config = dict(
    encoder_arch='tdnn',
    model='encoder-decoder audio transcriber',
    dataset='read English sentences (LibriTTS-R)',
    train_examples=15625,
    n_mels=40,
    hop_length=160,
    input='log_mel',
    spec_augment=True,
    win_length=512,
    tokenizer='word',
    vocab_size=8027,
    encoder_norm='batchnorm',
    encoder_activation='gelu',
    encoder_depths=[16],
    encoder_kernel_size=5,
    encoder_stem='single',
    encoder_widths=[256],
    fusion='prefix',
    label_smoothing=0.1,
    decoder_width=256,
    decoder_layers=8,
    decoder_norm='layernorm',
    decoder_norm_position='res_post',
    decoder_activation='quick_gelu',
    decoder_mlp_ratio=4,
    decoder_head_dim=48,
    decoder_fused_qkv=False,
    decoder_bias='none',
    decoder_qk_norm=False,
    decoder_layer_scale_init=0.1,
    decoder_parallel_block=False,
    decoder_inner_norm=False,
    decoder_drop_path=0.05,
    decoder_positions='learned',
    decoder_prefix_bidirectional=False,
    decoder_connector='mlp',
    decoder_tie_embeddings=False,
    init='kaiming_normal',
    optimizer='soap',
    beta2=0.99,
    lr=0.0034,
    beta1=0.95,
    shampoo_beta=0.99,
    eps=1e-08,
    precondition_frequency=20,
    max_precond_dim=512,
    one_sided=True,
    adamw_lr_other_params=0.0014,
    grad_clip=3.0,
    cautious_weight_decay=True,
    steps=9900,
    batch_size=64,
    epochs=40.6,
    lr_schedule='step',
    warmup_steps=990,
    weight_decay=0.2,
    adamw_weight_decay_other_params=0.01,
)
Rows from block 2 of the text decoder of a small encoder-decoder audio transcriber, named by matrix and row number. Rows with one number belong to one neuron. Each number is 500 + 50 x the weight over its row's rms, rounded and kept within 0 to 999. All counts start at 0. Numbers have three digits each.
After each neuron's rows are labels from the 100 texts, of 14976, where the neuron reaches its highest value: "fires on" is the input token at the peak. Only what is clearly more common there than usual is listed. The data: read English sentences (LibriTTS-R).
# fc1: MLP up (decoder.blocks.2.mlp.fc1.weight, 1024x256), inputs 0-255
# fc2: MLP down (decoder.blocks.2.mlp.fc2.weight, 256x1024, transposed), outputs 0-255

fc1.133:592509461474461541461552489592641548530530507514460504589529541513470544476508485444445582500476461516522447514540496677485468497554582486499467503466486530495487395517525526424354464511505545472546483517485496488526632476469462513501471440479493532439433516502483558572470470584486561431523553421486448425485520520515571574418468534467445467489510534489451497559576510359526450479543506567534574496511382493552502443437496497414475518527485514513586422441494495472520483391516510578490604553546585544607474428505537480581506538494476478533453492530535526505458484470633479543540479392467445520577473494481439506578475447525507503585492458540534552487497486488614473523447513452526522580512500498463536454427389505471500543469544458529437496529510607365460531501461518
fc2.133:464442527491558496552540533502535468572478569532558486519486520597432452453535545489383589479492466496518471482506479596407539474431543427482586471510529469483426471482452512461554470554491522558505483496497559418381538576565529536508547553499515456457469529502585628404430443560462499513518532471527525439534503482371494533509518603517489435482515442481486478541533529539516447536457478498541420497518428493430497502550487507486562494564556454432540487526473600579541534496485407484520450593496465484503519527530401501522517488549479537475533543498512447448534501426504428389488510496479367586510488523566509573553408516529522588576521506451538452597501468519576511444452460456520497562444430413489531532488479575511402489515419464544382504509384524401396602431475521
fires on: "what"; "how"; "where"

fc1.633:576430428505437467540528469482494508572483426472480554577401539483510525543380551532451500525602430444488483523437498490518577604492529429514423546519451545503525491511477534386508501450556509471475532503475463516520487459529511488465523518461523536479568531555528417588493570551371461512478483399521586404579509585538491521513497562523508524500577485462471568562519473506546517489406527529402558518544531486471404466567461547466536541429622516524549447455473608513563488425457590515460545378455503492614552411617443439521531505466545557592566426478502495543500463469491542485460481453510393526508542436420428498529494482530419571515470515535504465454428521390507497471475493532472454452430497510592453505499533559463438565568500479516460540541570499550512444513506584
fc2.633:485509503454441586483544535475413532541454520524472473508500462594592502554508503578497522462467542418403481474574458550483524517472417521429477549494381421569500562455421514432601410472492451493493505505484515543512569531548400440502498561458527586485540529505471520448453495514475500639547479439482472448543525484380470519490511556529439471508524551566556509563516514432476563476448521476506426495620549551482530574524452487489499544550446506618465465483532550526479485435460519585519534478506459657445512454571524524550510428542492541499524518531469549517498504505526483461383543588564457500508520543465493464574499565479411591440559568502469530457490585617505615539574542469462512487424557457514390559512479421523413523555529486583453566510535511405448450512530531
fires on: "what"; "some"; "all"; "those"

fc1.476:574516515541561570540462409534491460433499489415474508483480539511422509547469548400480490490520521457523387579401564514519592472545429398508435456481469509497636557501586541451523519469485631492536554509552497506498428475443558498494519463486479489503494575506469497350529536469635558598515603492483525453503556480596422483537581475453556500487449482442546543482492433508492507408555484494502552457427509471522500433587492494483517557530518463496481473472488396527471427390504472543454433481551503499532467474503529420478468591511501557563508383540554457503432444576573472534469460479528530548541443547564518563508519442525484506524517404538540558487400594455561475471478551504473425520533488497461507542619440416474539492470513489583445508486430491412520477498592551
fc2.476:534417504527478535569495456497526493475554540520482484555458572474477481501495511386422517475526479496492495543499543532503492498527481469504435582484503527492524562493570491529416527529513504485516521477567469505580477521442458535543485510464442487484491476535524178440518491443492527434492650477525519422528542555601411539513521499467509499457467459468461517520475468642540479526486498515441498505489524524498483510493500457505457502547490473519471516462462479535486535446458445535503408528519517555869537397470465532445531470505533517484508397532534452545490549472571479480480550502469575485428437506531531554518482405534509529474553446460487444475554462463510526451495496528499439538477487529537493556521510486514493470473504490536475543467515530480566477522510492
fires on: "again"

fc1.163:399481469550592448440477447478527467445527562544454542430459592512526484485445516461509556486516517502447492617478478507482442477476580537608572561595490495490415426444410526533434543427453523523499571600512395474425424557510518491519503536439597455497577443447396461447535519528471490486520490451498435521500465464471489429476438544603450373533494564489493418427463484467447517466540514461554453513493590513386595480483515555498573406522481579491562497503493509461513489581449621465440500486457540580512559520575451555491528449547461490514455457496465490446464521520525508518547530525484455516573481507582476510452434440497474538438474469550566483465606431504531468504383489416548499500489501447571423510476506470488424499584552463573527409523431514563503509562557587
fc2.163:432453491442551534508511485498449478497453479547473533549456543549528523507443588570497489547479540570516492533564493490495474497493518442509492475452486499493442564426572530494400485452561496510510451567467443508477413514529564558499514564512513538568484408478468568431559442492479572427462546390499419510526513506361444525494528532440499519501406428581491486478568469564649528486481483492501454444477510482506464487515503544512514511551515486557517469554527574446535467488432562565525470404505502564352554490561529458456488445551598512509581581472485439415543415478687567515547502439449398447530473482563521487445591557454526524441493527431546476541544520585494465507516479447442586563492446453461453627556461531408494427476470494534487437588558516481442502420500559
fires on: "grew"; "growing"; "i'm"

fc1.152:543565552491484446594538451542584515500443497448568563483499517518507576522496557596408473368662506581518500527476381612468544498481495471483442531462405569522505435525521447570369528475432462411545474559428479447472432509508473490554498480510516391597464410497486510481534491518431489533388441478502524508503460553498511487537583506459536487551540496455488564462371517449502546464516545452528439466495487498524514513506468536496463504544516514457607487418474470520501522506499541495390479489467528449536495549526511419515529571457436619449582499478602506549533495460516505525414592625537484516562591447551477509515461568498491400431523536509547472543527525501462450470509481497473456511454516489567506544532488510561520593496469506349469498584543495535528488464581568
fc2.152:525563550566477505514439452508491483429480505508520485559441501457425452508551487502436599545544448466510454488585506452378405483347508497465439555535477499460553513517493560544507561504510442462514364582486515539556522607490601531501520516513568609430531492483541523445539471498606439528459576430461499431456501434435481589444493547473495495502435477502529594438539505516491503564448562446567606571696512486477545496442502463490509508447542524498500550441628478497516486453510512545498444510515450526470473486555531492543480416513417522475529485569636492598550645425518490541462545525478471527512575496480521481499482438496498442491502577509473491527499435450516549505507491475453546432546534548598540493479398456527435536500490487521411482441517483425496541542490422
fires on: "last"; "first"; "great"

fc1.538:577463470537498524492559477528525546578502452413598503540570516470515517509444449523421468516546482435569515540509416535470492425435507493447482591485419533524513370485458497544455466544440471588497447547444508463503468508499481537516384499576513521485572433418497510565539327500468502449458572487545485531626499536507601597548563550483551388477461538519522482576571523515551547539453513447605505513526422523518487487530466508456508538482640458597466449398498455535493522529473588538520483559514551502484450494537507545538501475475487444607452542499514444470531456535515553590492547514554504517540477503479475466555466538484506478564307449509505574494533581503515558481563485455415500494429428480597498459471504517467594507470529519546500540545591502404461562543472493
fc2.538:588539493500509529479554481462503462481476431524635469552547530618533565523570588519537436483476519485478412553502494470476566516450528547461469558485574537507502493430518495612536401520458550579482487561564521459494504513476464503508600505468582481431441568486520464557493391602576445608594644518543488428525453536447533403513517559551521497542490513443608487453533519495514468552512478483532455520498423437415554359552492509277512468517576464558452555446478514509490506496483453513439467511491488505425484517480462549490459418518597520526558493449556434534549551416465549507404532592568511534491484496501478497453480513538491513545493532532490528557515521497416498538504584478497482438508396502542521557460430545554486496547469503530425530540491515445438543480559466
fires on: "what"; "which"; "best"

fc1.274:524566415475530502559463400535508471489507468452485519555485437496525561433409508562364571400543474421483630440490464542432450523538532573474528544492469507470490501477526515438487500491444467490545507535463479506476561524489497471535457535510523458538470489432488556437512511468531574564482577479490428438510483520403405537552514525497580606502544608542413485507465513455492563356517516467484404492534541533478526621559467496519430456479587308435582502502554530496559572527449497520476497458442488529497450548490525512563461575513421655528498519520462544495473496476491483613452488496560465435554447473510463458548484620520500435515558528477569553534488457553488545533502514537498523517605570560486473519496571457508470462494469514486535479542571481510553350491548436
fc2.274:502522496559540440501509526543572456623538520433558511555482533482502508499488484439404478496499468446396570464498600520432382546499475492409455586507464506501546565545530432525531506470498543456603502476487493483577467540479499510498503469526480494523527439486504401420486505498558494509582516468445440486488523464446491482508437398557496543506529427503562445650469501430524507492547480490510471542529526487451496500549531495491400474544477480521506450401453507490530511620614470512495514531467587449524447589559493523520449466488498557493383533557465480545437534419460498637489489457570497485504488485519529450592507508500484483520497528584501435520512445520425565458508654469622396420519528560523481505472576466410532495518560453409453387471639470533510522621503518
fires on: "last"

fc1.304:557535514406569452509524508519584520462483425541491432507393445660474457572504524444529531466593474464531461514465539485519501492516492514469524443484457521544577505503525443589451542415501312510485521433487549468492380487479497594566469507434397452608576479500415510469490499478476477472511537444568604523484440543541494480522481434516507472434528554438543495532484573561565518489493442528516469494525462423441532548547505455529520526508466422467526593544635465579553525570470408433508508506444486435510510627443524505587517538552472568524556454510530552412466509512480486488499518512492480480459457575550452462457526467468594540447510465503455456491509540505521589450470555519437591465535527562513483496455439465494584593494492420542599569461440385457523529524470517
fc2.304:495484482528499535479462475476474507481542448486448491469507555539571467469481522434490466488495532496460470439490504483498474483515509486457451544502458543526513546498551532552469433480462493468471492535478617414574590438480492532468511546448517461470528419454433195487483475524571531497507496485448482517457535482534465567479524498483558508541484453481458489490556500647559477477523439464562476485546522497499526544465547482478515459476498452549425503500501522478539561497442485480500495563499493497883549443455448516567383505511452414498517500411525506492488498528460561526495555453393552507490519476540532453494495473511525507498525546474494512452483436534505516517498376476420512468478545451508455439431494460529478523484476519504545472504438482496536489457445585
fires on: "again"; "moment"; "question"; "house"

fc1.399:499427488478482426443488527601468491472494436585486502530552481566584421441488507505495518530509456506467496488443635540530518444497510591493509572506498558473476470457458528505532434457529508430497492432474492398632455463492502502550462501519676462532512452470529498527380592501512491542519517451576504509428476525522532481423519496483456541487527453437445610482479529612552549445382493503523438547463370424497603526503512585587391522507519502447592522478563534551514521505439523637430555497401486472537494447525534456518463491405521521540524616534527502580569460421520440578559461468472439546468451524520466415415470575505454430518459489527472505494459508438559490498531542565473494543493465524556546491521462504615508576560541427501512529496500517467504473448438516
fc2.399:475442488481466434537460557565485485516497519504438497520532544501578550497518463350498562511472469479379566486513513485503555510461582608540527526496472527556531376460495482475547468430526519468351467565486558519598541509501485553588468568467458492524577401485474430517388514542510611537514533423540510576439456494444524580377541470562507574554482472611447473562457473428525554484466504457479488481518449428470529511510676552502517493491469499453439503421429395459517528473480536533473509472478445497501493506567514499530563449517480441565445526526524447494482417516432515463508497471444428515507440530435541548423424597574480500578426509539499481498475487555402491478476524497499454519495547545561525537607603507477540533595508514537434532453496497558436567455576550
fires on: "such"; "much"

fc1.194:443530518491509451446455530541470524471491578582498519462498404568548521468456493452503433483623473440555488573505451456443608536498475474458480510504586449438503474511515493495527472502421447545454503441486429431477526507467540551583552501477530503585438510516491558498481501501460581501529479521528517487402503501511624498489500530492457527420591463490471533523550572444554545507457548471593527451529566565516603514492459595524473535544479507550473475509510482477566520552426556503541544522475494502474541483469461437547517468482425519616496413565510476517546501538480543490428587393532432410435565593449449433511416536432497621472410400505567506464490355444435424548484480535484526432463500622458480485485513545600522579572583409471552489459469543503515452617462561
fc2.194:513535520503441464511513527496514478456444554522428621513549453491477462564488628603477455533435424485509593513559528498395517564533522517495516551564453523524571535477549503434482449576467496523474431464450406562540460477483508498437490465549410563504456420555536497455511530399523627498502375518616511516514492404575490542400473528600534587519444525501474438494447514388553467495575535490528520636517518522482530549379541455580464528509499476547471488484465506536554436476502529451522504573473490530280446557538484433485458406485460514555545515463461466483527507557477502470505481384519519525506513443543545537520465569483509528561502458540473502498479494572446480509492463521517454589488535540594481455478474520589463560504583447524475554528490472441422454502500570
fires on: "such"; "these"; "its"

fc1.386:439476507424523496548603492480556501458491499462514474504498430494435444599605407553579501482610510492488532521481586498519630476509425478546452465447555456478456450515470457535524483456483542515476487575551507507509390519487518481601455549448508493508598531511461578509496567509570536465467568469430548525465458506569544457532458490494484533511478560418550567595507464556507534495491515485520550431476478427407543429621436461537540441511538491517519622548590512563514616528498444461499498529495526485432497473560485642547553595529475612499420406442500451497396476511524443466484568548497495597463482530603527516398559482594486509525503475557446472502514555488538545492572541486500445496454482473540432412491461460472633518524514503417502530501517543429485588536551521
fc2.386:452462545457493580524514457445519429473447498494443479487476509420558525492588472517520546422514445528515476451494453476551534510472485461534532575500555474488475447414534544453468516448499513499436479488499529494483485436523495497507484516504515529397571471538512125440463521647531554385482566490509509410558515501454511533504527461487428476508493550472446545529480541561521515486532514511454471494458510476452485514481525441517514480413489500509473518424448459511481508497448425545461525506490452493826539429496496432521551512441467473492470500513504506489472483526466492554458518510401523493466523480486502529481476461466497506478456532466526506492535572519502513546532418485430485467431516471488424542493512516508454491486439505516434533488444574461456477523506536
fires on: "found"; "account"; "matter"

fc1.4:570565515483534511470492503515567475455500460493483526506513489489476471573560489496458408495522530460476444591496409575519678401493421576442533520509549589414504483487549420524440486515547528526531507537482430403529454505441527531532518420481543510526441488495480593431428439489601515484433528449570527528485557506446529561486505532426572531599517531496457499393472512448496516361510483370549436465508467527482595535519494551569567468494507539464529453472576504499505543572401573435485477494523568488566421621461525429525501495551514485469540505552610515468507398560408482493503564522546464591534535513490514467545453510472437421433498468437417544567474536486502496437500485518572539471574517500574419585519524472483476579488495475459475552409505437588522421502555514
fc2.4:507335481618505555500543492502485439492477460490510523457489491563560451518537512522454478527508476485436471534558534478520492475474491536488419563555570522367516478507449420554476558389622504458551507460467457603558447519488525478516487471486465478544540403467424434516561287460523487471438562543447447465473482476413500513469491467493494488547567518532455546508521391512482417474584507509495523564550552496510534466473575493474451504494529504599542478448623434580528521508453535523487517545515532522496381487429468384496555407533539441482426516546472530515516624500465503511538509486486496535495490418499488453505626569442424517509439571466496559611523504437543513498487575494511443526486448514576552574445439544568531497539496439545486446463489560498444395485483533
fires on: "whatever"

fc1.557:473483552474386417405543448591629520473473542463488442496494461544533466604480553436432499449507469442490486553502502599545543526493530520547517570491521495538487472505491561523471493561346457484489514515498459522488504457562606537502558482591526508451417523445456415504497459537443549504527439436511490399557404532455518505524459562428446514469592504544394549560458493525441498510465404418496574543565471497474503468463490560521479576521575524518478455474486491540494518640525474507481475436502447472579571498458502460549409534554410559565529441504523563623490473558620555483536504535552411422525455450492468478512440533530549488573474510496553497554592395528539510498520525457616484474367436462565526499513458505512482559607529457485472525456480496550514442512483466
fc2.557:490524499483491595485561539556570535519451475511610488450435443534500412484463625559586420489513565523469465484578462595372542472482493541458545556540452487557572528464520388454603481515521476496502514522506450531490415550492500448498410563404509486504424467453470548449499454459521495588511520451510533512610454454422478511436425548521505496496463379500593584511528552573506567558468373455473577506543347465486493545532514468535471525546447495458499507463485531418533490470419463450522503458589354499380503584565448535467491463465500530503564539506499516499530493520454531462490620506514520529406496516495499476547451527506458504461580517464539491527447562595522505462556528444471534570502561463553496553533464451539487514575508474527411575554460437516559555448531529
fires on: "what"; "this"; "next"; "last"

fc1.242:516466541487409546414549497483554611424533516507518490563575510556504493576547540484463417574419522597480474426562401562445535517442498486500513614484440549553482460476491589467565484475488537468467482416460493486630471508505438510570476493498494570465561515470477450518584507524462526504517494490526560445545556509526493437558540501502592529545540507449441566469453482502508499481544514465524534508541433361547474433477489516516522577514535457496489478490450596560494522496529564554390564532557516518572488429443470494600497508398475558545599429543550409516583371380519520671504468499490388509505482447517492547501608551511455449483511496498536456411457544496533495587556451461483522489518513489605488418539499514466474560498475428526512578569425507521506474536503547
fc2.242:501559502494574503595455595530477500524477476506624515476498475581453543418499513475477517485462502508399440506493531531475477532540522548499606536414509446564569531462431484485570563487394579565441484514441641527483495533460533483567494524426469492560553523533479520481460463438571475638456476395486462504491510503476537481481478462450470518549549455525496602539526475450542549474405448563478454520432484503421575641545543518502494535523523504504484499478459554577545614450536528494480436357492382526360501521527506463573536495554515502526557560432589458456521547405439472469529437480482508495557458501491503529532435529581421491517606515559464493525403452564538560558567507543406509492410519457536537538468489479511444563495542536545432574502530529533513540458564520
fires on: "last"; "more"

fc1.311:525461509515460486497475504533496513486480546555539531487454508562536471523479563521492484484488418503484443539549453409516594438501547496401486532450573571505404528476545484498537435507536407522404501401495390555490511417385461476500523515503486440547470468564513459468429480483500518577495499510536459514428474528445471421536413526497599610415549490449361469415564501408421553495546567409528568485500602500516568457474443531499562549485583451455511501511512509533487515478373561579506529470427487562463599522450441423548507540498486510523588600482492545561602451457563469513496571531460538466447484562548532530471564505493447392558546460485505489486518514458475361471565464480509556580486526567615484475455548523545501611454572517505537547526470453560509487547469459
fc2.311:580411439484480410524450509512532489491500553556448490504505502495441500495477619507440506537379521538534546486524464537573541457460552482563599452462488500502499514454381473553501569505564382514430563457480429526503474516467496509528481564551505438499496438527546505596478512524531517483530482450539500516461447349450545474429487506536499468528456443487330515520481542503492480485507461497542560557469577529540501633400523529608442448558490461519475486464514458489474551510441556517467537540514437574463579559556516434552502459464409560585510534451464581545471510508480626476542558476515492525499502533460537595501469620576476506671438492445550506473391486519415458429511420522517461549513537507563457447398563474462525532512506487480429520567560524467450488496442547
fires on: "such"; "almost"; "never"; "thousand"

fc1.346:533578497520507399489554497501516502502424587502473491472480486471540548473493495601504578507572485496445633474562340463449497493544450616540472491451562413476479453454417517460552476458467492477563512471517537474530509517518467431594418500543441521513513432506417432443563512553520520533462558432513495529530493476489456472531505461468480583493469550418458573647625485512606448404363561525476541429469578461527550485508449507494557593501406520458565501537497550533487487491550521533496429502462516499548513497499556542498514507599461543520481453472467504533472583570415490524452448535460506420491499524591459585519547522483578534546446476413543495429574570478578483460467538534479484488546399492469564504445453500587537420583485515574507527463531514439417493526527405
fc2.346:466562456483509509475527422499518468484531466492431499563442585426520520552560497475486490476574474518564476491525476458454516493597515498591500505409511401484448479497465544522519465580508570459631470559510412531484463553509432531481524501520567574363539426454534238486516594503460475427542497564479405485577492392448548550485451502506480491553594534460453528572485535438545458543506484541488518410473572491479487491535432463506419516454582458490351428409557512482457507506524479554440529508509475466663536485500564529492517507539503477468506480505544506551492488583465437575494417488364564518539496486480519485517400502534483524521411505485472466556549460525485544514572577532469516475482537552518528468509509491488467405498505474476487478478537499402449456493540495
fires on: "found"; "deep"; "play"

fc1.165:476568560587426441471528540538560481561535467490526516505584529528534505464540447418554488360495555580556563493500437546497429561478536459507414506579519515410469511455493550521467429485556507543493465524604545542573440480504513443496469511567601555487459505545458411547519491583556521471496410437600546484575364476550543520581444528434534438462501533500473501462459544430494550557548535464555429515453446546485517565506492552487521475491434573481574539548469500477492441555498548484543444528520542360490577475469559402541495507458418429538513479512529517557433457437513427470524529472477602469530534460399460458549511458568523525486493515602534525437633458494557561520540420517515468550496533476500387469552534556554484501436534447529512512571490425574531455613480544
fc2.165:523611483491489590592528501585477429506594523424506522491480510603546444482495477466529431483526486511444446490614537486514517481487534487554491479516553469464449523493454485552457561426502557495431529448476431490546519496540440487475454483426563528498492500551469534504430533482470567489392449435472517508494574558514501511429399436463459409547492508440595535488523495426493525539467485520506565488495518547576495519656547496469504536534397535502542578583561468428424468489485546620582481488489534428376483507441502495500490432408497483518470592470490509484492521426506435471494456317595475464632548435492498445548434556531481579418506491482516457467582491495579506492499432527504432504514497484464463535540473551422536433467462410517483533535422511468553434528601416
fires on: "every"

fc1.68:478632429455495516459497493421463513539439478445520511584515548528547467497476469515479512539560509418544585462567402507381534555499470498617531455415487499443549450466579537498497388548489445528472473431417448461447545507530535480557471479590573559498480556552470593504458491457583372477491571388493495497444565563520461515515536550489504543518508501520489582492576475433508561534528540554506531486519499587550512580479451453467482480563519359491541594563459470542462542507449529442446562465597531500554557583474438482495522539564496569550518520585510562570422512517456553485488565516541488421457488505440528439544508499625522441405558635451424508505564565576471494516544510575479533555523471519477482472464481486515482410528502514499512396499607481478517462524466476
fc2.68:401580484507477532494541533512510554486456493477376424520522497615622500423465507511381534468511462483526486482509501495495488535500514451562519455437465536455587538503554422566458511548435506538523566492452323484426515429474484576564446477565495604510452485574532378504467496569484398416507512463481439436561529496471538516441440440499484522408612607480471615541409496479490453556536504552498550525459510576479473494501489502495520505574502443474513524497494400560468461427538438517510513537509452447543525558490414512494509475464622493430487455587485525530480468505449393583515527530508469493476476536531512464521482496542465536425475494519474435488560448452393540504541516508554469445556456496553489509466530446454438402531506510596478382510645494479446523544452504
fires on: "age"; "halted"

fc1.83:474520605484566557514469468436480524517550469459530390511476541467490477479511508485477507388501502513517440529501490567455525486453477373458585486493555463500530536461492524428407575451518574440472529583493468515403497501511551572534428503448548546537478511429412453524567500540478454518527486634563427512534498556422516496475541493484482499435478523478562517506493593536472542552496484471572515415441543511548541425486520513484500518566405515502515450532542485455486494460518547450488458600468579405578479485494429522539425530490489561478485458652601471557527473463565454598494519532432444562506454467554484459402492545442474478527400526478502458451529501559481571452687386508567457477435474528522376591501504545440533445522452481530527525455516499631514459554509545
fc2.83:479508632500523472574568508510597502509533443516500408487395539504612390521472438469485520460493486467578507480457395501482515458526444522484536565473490449500494495427534508470520497426487488464451470378404512522518517505479434586516533379513538507560523478627511435458538489489437527514480502512517449512530529492611486523418491560460502502562488454548506523493502495488439495530447546508384537551482537592500443534548570578513486492438421417397446642454498509563552558474517515449442423448510420436436537480462502515505482544479532520566415623562524476501609562399536456469533476438538477485567503468409440559500518453516459506521530534524496500516512545431548548529483521553533478486455641415485482524471383534511487486465502572623486525444443562503493539504563453
fires on: "every"; "each"; "stones"; "any"

fc1.207:519542425489501475498584528541471419543533379580526463500459538580581550486419486518516487489590475506587524574458451498546546492535486399488420457471528493504552595436561495425486515463531475475520527502459500445572581516538487524621400490571508534511518491507578466529456430512448481500520598517554491523484630450479468465497542465505504457482576504537518521478470503456510545531426461488567453520549458580556483512655509438415564489524459516503485586576550509463483501478450494535358513439525446488466538465497492473577548622525441631499429530568452501547518471547521434445533504566532517484447562571496621527530474472510485426506566484596555458582535486502381459486499565532579475474547453575495469514496584490463509405447490567503479387531504453500519417482479460
fc2.207:452504473553550404567497559573602545527564415468402453504500609537623510565536484531457504505455535487512508448439502465519488512475464467497478504491555472478541560512536481499461576500466550511548543507495473449452492473435508453505418489498536528479518383519552334440452501531386489545511514526483413520627602426498490550450494437536534522477487514513507502509464517442469504567495460482539515510600511654572551424599523504505541444559484495480551507507519566517566477485526517518497524563517490572597536341495476471543541438502568544480507507446473536470508557498457406440468473581462543480590463504471535551525498490472477388497563519569527402554496472435416542496473595515616476517534483498571484450464500439430439499462534497445453396482559426424524503572554458
fires on: "moon"

fc1.527:429495527494535455528463577506558509534518405536530475483509605544513515528538402431525466497449468518501455501523450475580600523517559452516463455569494533464430487511573478547516467453575498433482536620531584393443518478461486516511481465450534565483496516515592479532474621487477582486507533591453567489549609565455550521525466584377465552571608509519511484444489444527479537454504545498501552467444595475401539463539510501498521467543543519555552523522497489477504498545359526497437397510486543472501567494445521456565519534522468494557551486578512501493503366558616471508569556469460467663449522518439540480449488511559537424555463463539507374475483528468480475529566543548628518477482501532413449521534468528454400464434476565461504521447495508527558486487396495
fc2.527:375336506546545520577490548460466586382447441490539481513520782484531438543469498498521519520418454512494515502567493477622524568525595456447443525588535469513384515491505453435494572571540536512541495439486493477454516541382433563547479496459474582549480524493468387495445511413467507537455495490468577482506482493431531532444469463499479496627581500525512447502526476495491476494554515496511468443472558487483467474480460497466475493627532513586543566493517442521487550498551570457504513501498512490494505455410473468557483429475500512469507543511491526411493547506506444487523453502447447505473398483461451528527517518477541453431508487514495495512562571425441507423508588514573390570549495511476411531560525561524453558517464442500515544487447481544462437441488503
fires on: "whatever"; "jack"

fc1.597:496491508474461540417437482488399492514503351498419423621574451422537552512454549483489488511452509534523392513517399557495527422426578471470514493415464519540497407567552495437463485597556557490484457468519420534510581433558395529592515533448550551402484457471420532525474464477492506462476509490479507448495497430464510622451468466452473464477404548484427486523464493484494471499557466480539515405522415495532458483509422455377448496509516441508572503438489482508461463401600566583493548579506453555533307487447420537569466513487458462576483497447521445494469481511518548540476496401548475492535442463436416528590560476516402440540485433479462508536489470508529537496496503463521517535529520495493468423480508522543623510439539499494450495470500531490421470479526471
fc2.597:518462480469503480574484499526512469520462549540525519511559467526438581530669597541409600478496481473465468502523539483494506579545565419518512540401533556498485496532441544511513599519517457529504522503482612483400458496517585492493530555481589487526441587495586815456539464545486463611523518466486493652477523506461583442516498606452515485472490528462493464491531494578529494528561451593461398526468416636507557492502471461468462481439509497490503520513447467498575577532497423407475430498531541428503467532481453535469503504473510483504498495513535447463472496439512553432439485555441490514527558518501531553489456480494478499471526536536552455524488462458572503437511481401505440469412544501474560515479458512527435519510475544527467509487435492486520575464491461
fires on: "what"; "for"; "than"; "with"

fc1.731:481434534468482508507467516478458424481459525496506665489490468511548442569431447481422558564479487477566372539492483597566572408469445411505542567543560543487478573544550568480505409551468519448488548486497442463514512394448439533460525450578471542430495476492490505414504535505660558529443483456459483495456564489453454454546434463451558571469496502518499527447530471341519360564550519529558521512500463490497492502509450446476477505533549427507459498406435400509531493434520546587456467450516530544489445507466516424478424514431456518496534545507548561491466460629527516561510509436390507538470420504470540568603421491475415422505551422505435517501459562460518411542574480507537510464554443515440513558562494526452461459464518505539461523491500557501529545530491568
fc2.731:549386603532444536632479466452502472547490513531548581484554527482495419489477467406473594541541432486522445587515590605516539509462460433560514615514537562404511504502472521515515527478567534510525530494543478433564414569499523529498547529490517485487448450581476393560496518484550520486472574403515471496555453469515576542539483498472537490489573529562458540549498400457495396533506489584541453572519560514504524560455494537443391511579533439611490540455452459548563517454499506519425502536541464518493450488446398533445556435443488614513492448444486508543500559522408455396451579472542505590482415503492438524509584524589484464469577545543504468503485403542517532488474595503570439526569478530527473519520616500512395543514549476581509514515497464471545531501458558
fires on: "such"; "great"; "if"; "that"

fc1.725:532598537473613554458572410505576533358472438516466490405448523477452438496515554446528508525554452422518447552495610508455502654595400500540455402482560475535548500549522467608498560431525524484512591499499472468454553543477601549447477451529470383521472507513445392443451542393566498612570598460432571512488490526548508459503537463500563464467475575483492539521528501588578505374489555473543509479540497501558475523497542513514429534563515427503478484484555413546505432497506446508421478443439573529465464529504512525464448564463449495525413487473505482485449503493408468510432491445532526507540435541545401542508548456537502502479516427550523479510494498477461435436509555471502454510512565425487525568536497419464535452474482487576480545545525414399464516454500497
fc2.725:485431463506478569518437494541528505530485542524441495526463558477518463550491483415465497535486465509459469521512530475521475546530521489551505591511481489488499531474545484597490503506495507477419510457580511512553537506495504485466489479482485484418526423504543116477463475492528465481469534474524537484450521522511503491516472511459516473522476469488449517493459457636489438530461557551457485494503545454501477521491523521494462482482496471458447498488509506486469475504525375499485511538497503464963562445519522482503498530536497443498495508502496502496491502487482525510493533490446542501485494505498484477520505497486519447493495477505519502490485535465498486484509497458529470540448469507445532553549554437514525457475493501489506552485510511463507534516516493
fires on: "again"; "now"; "them"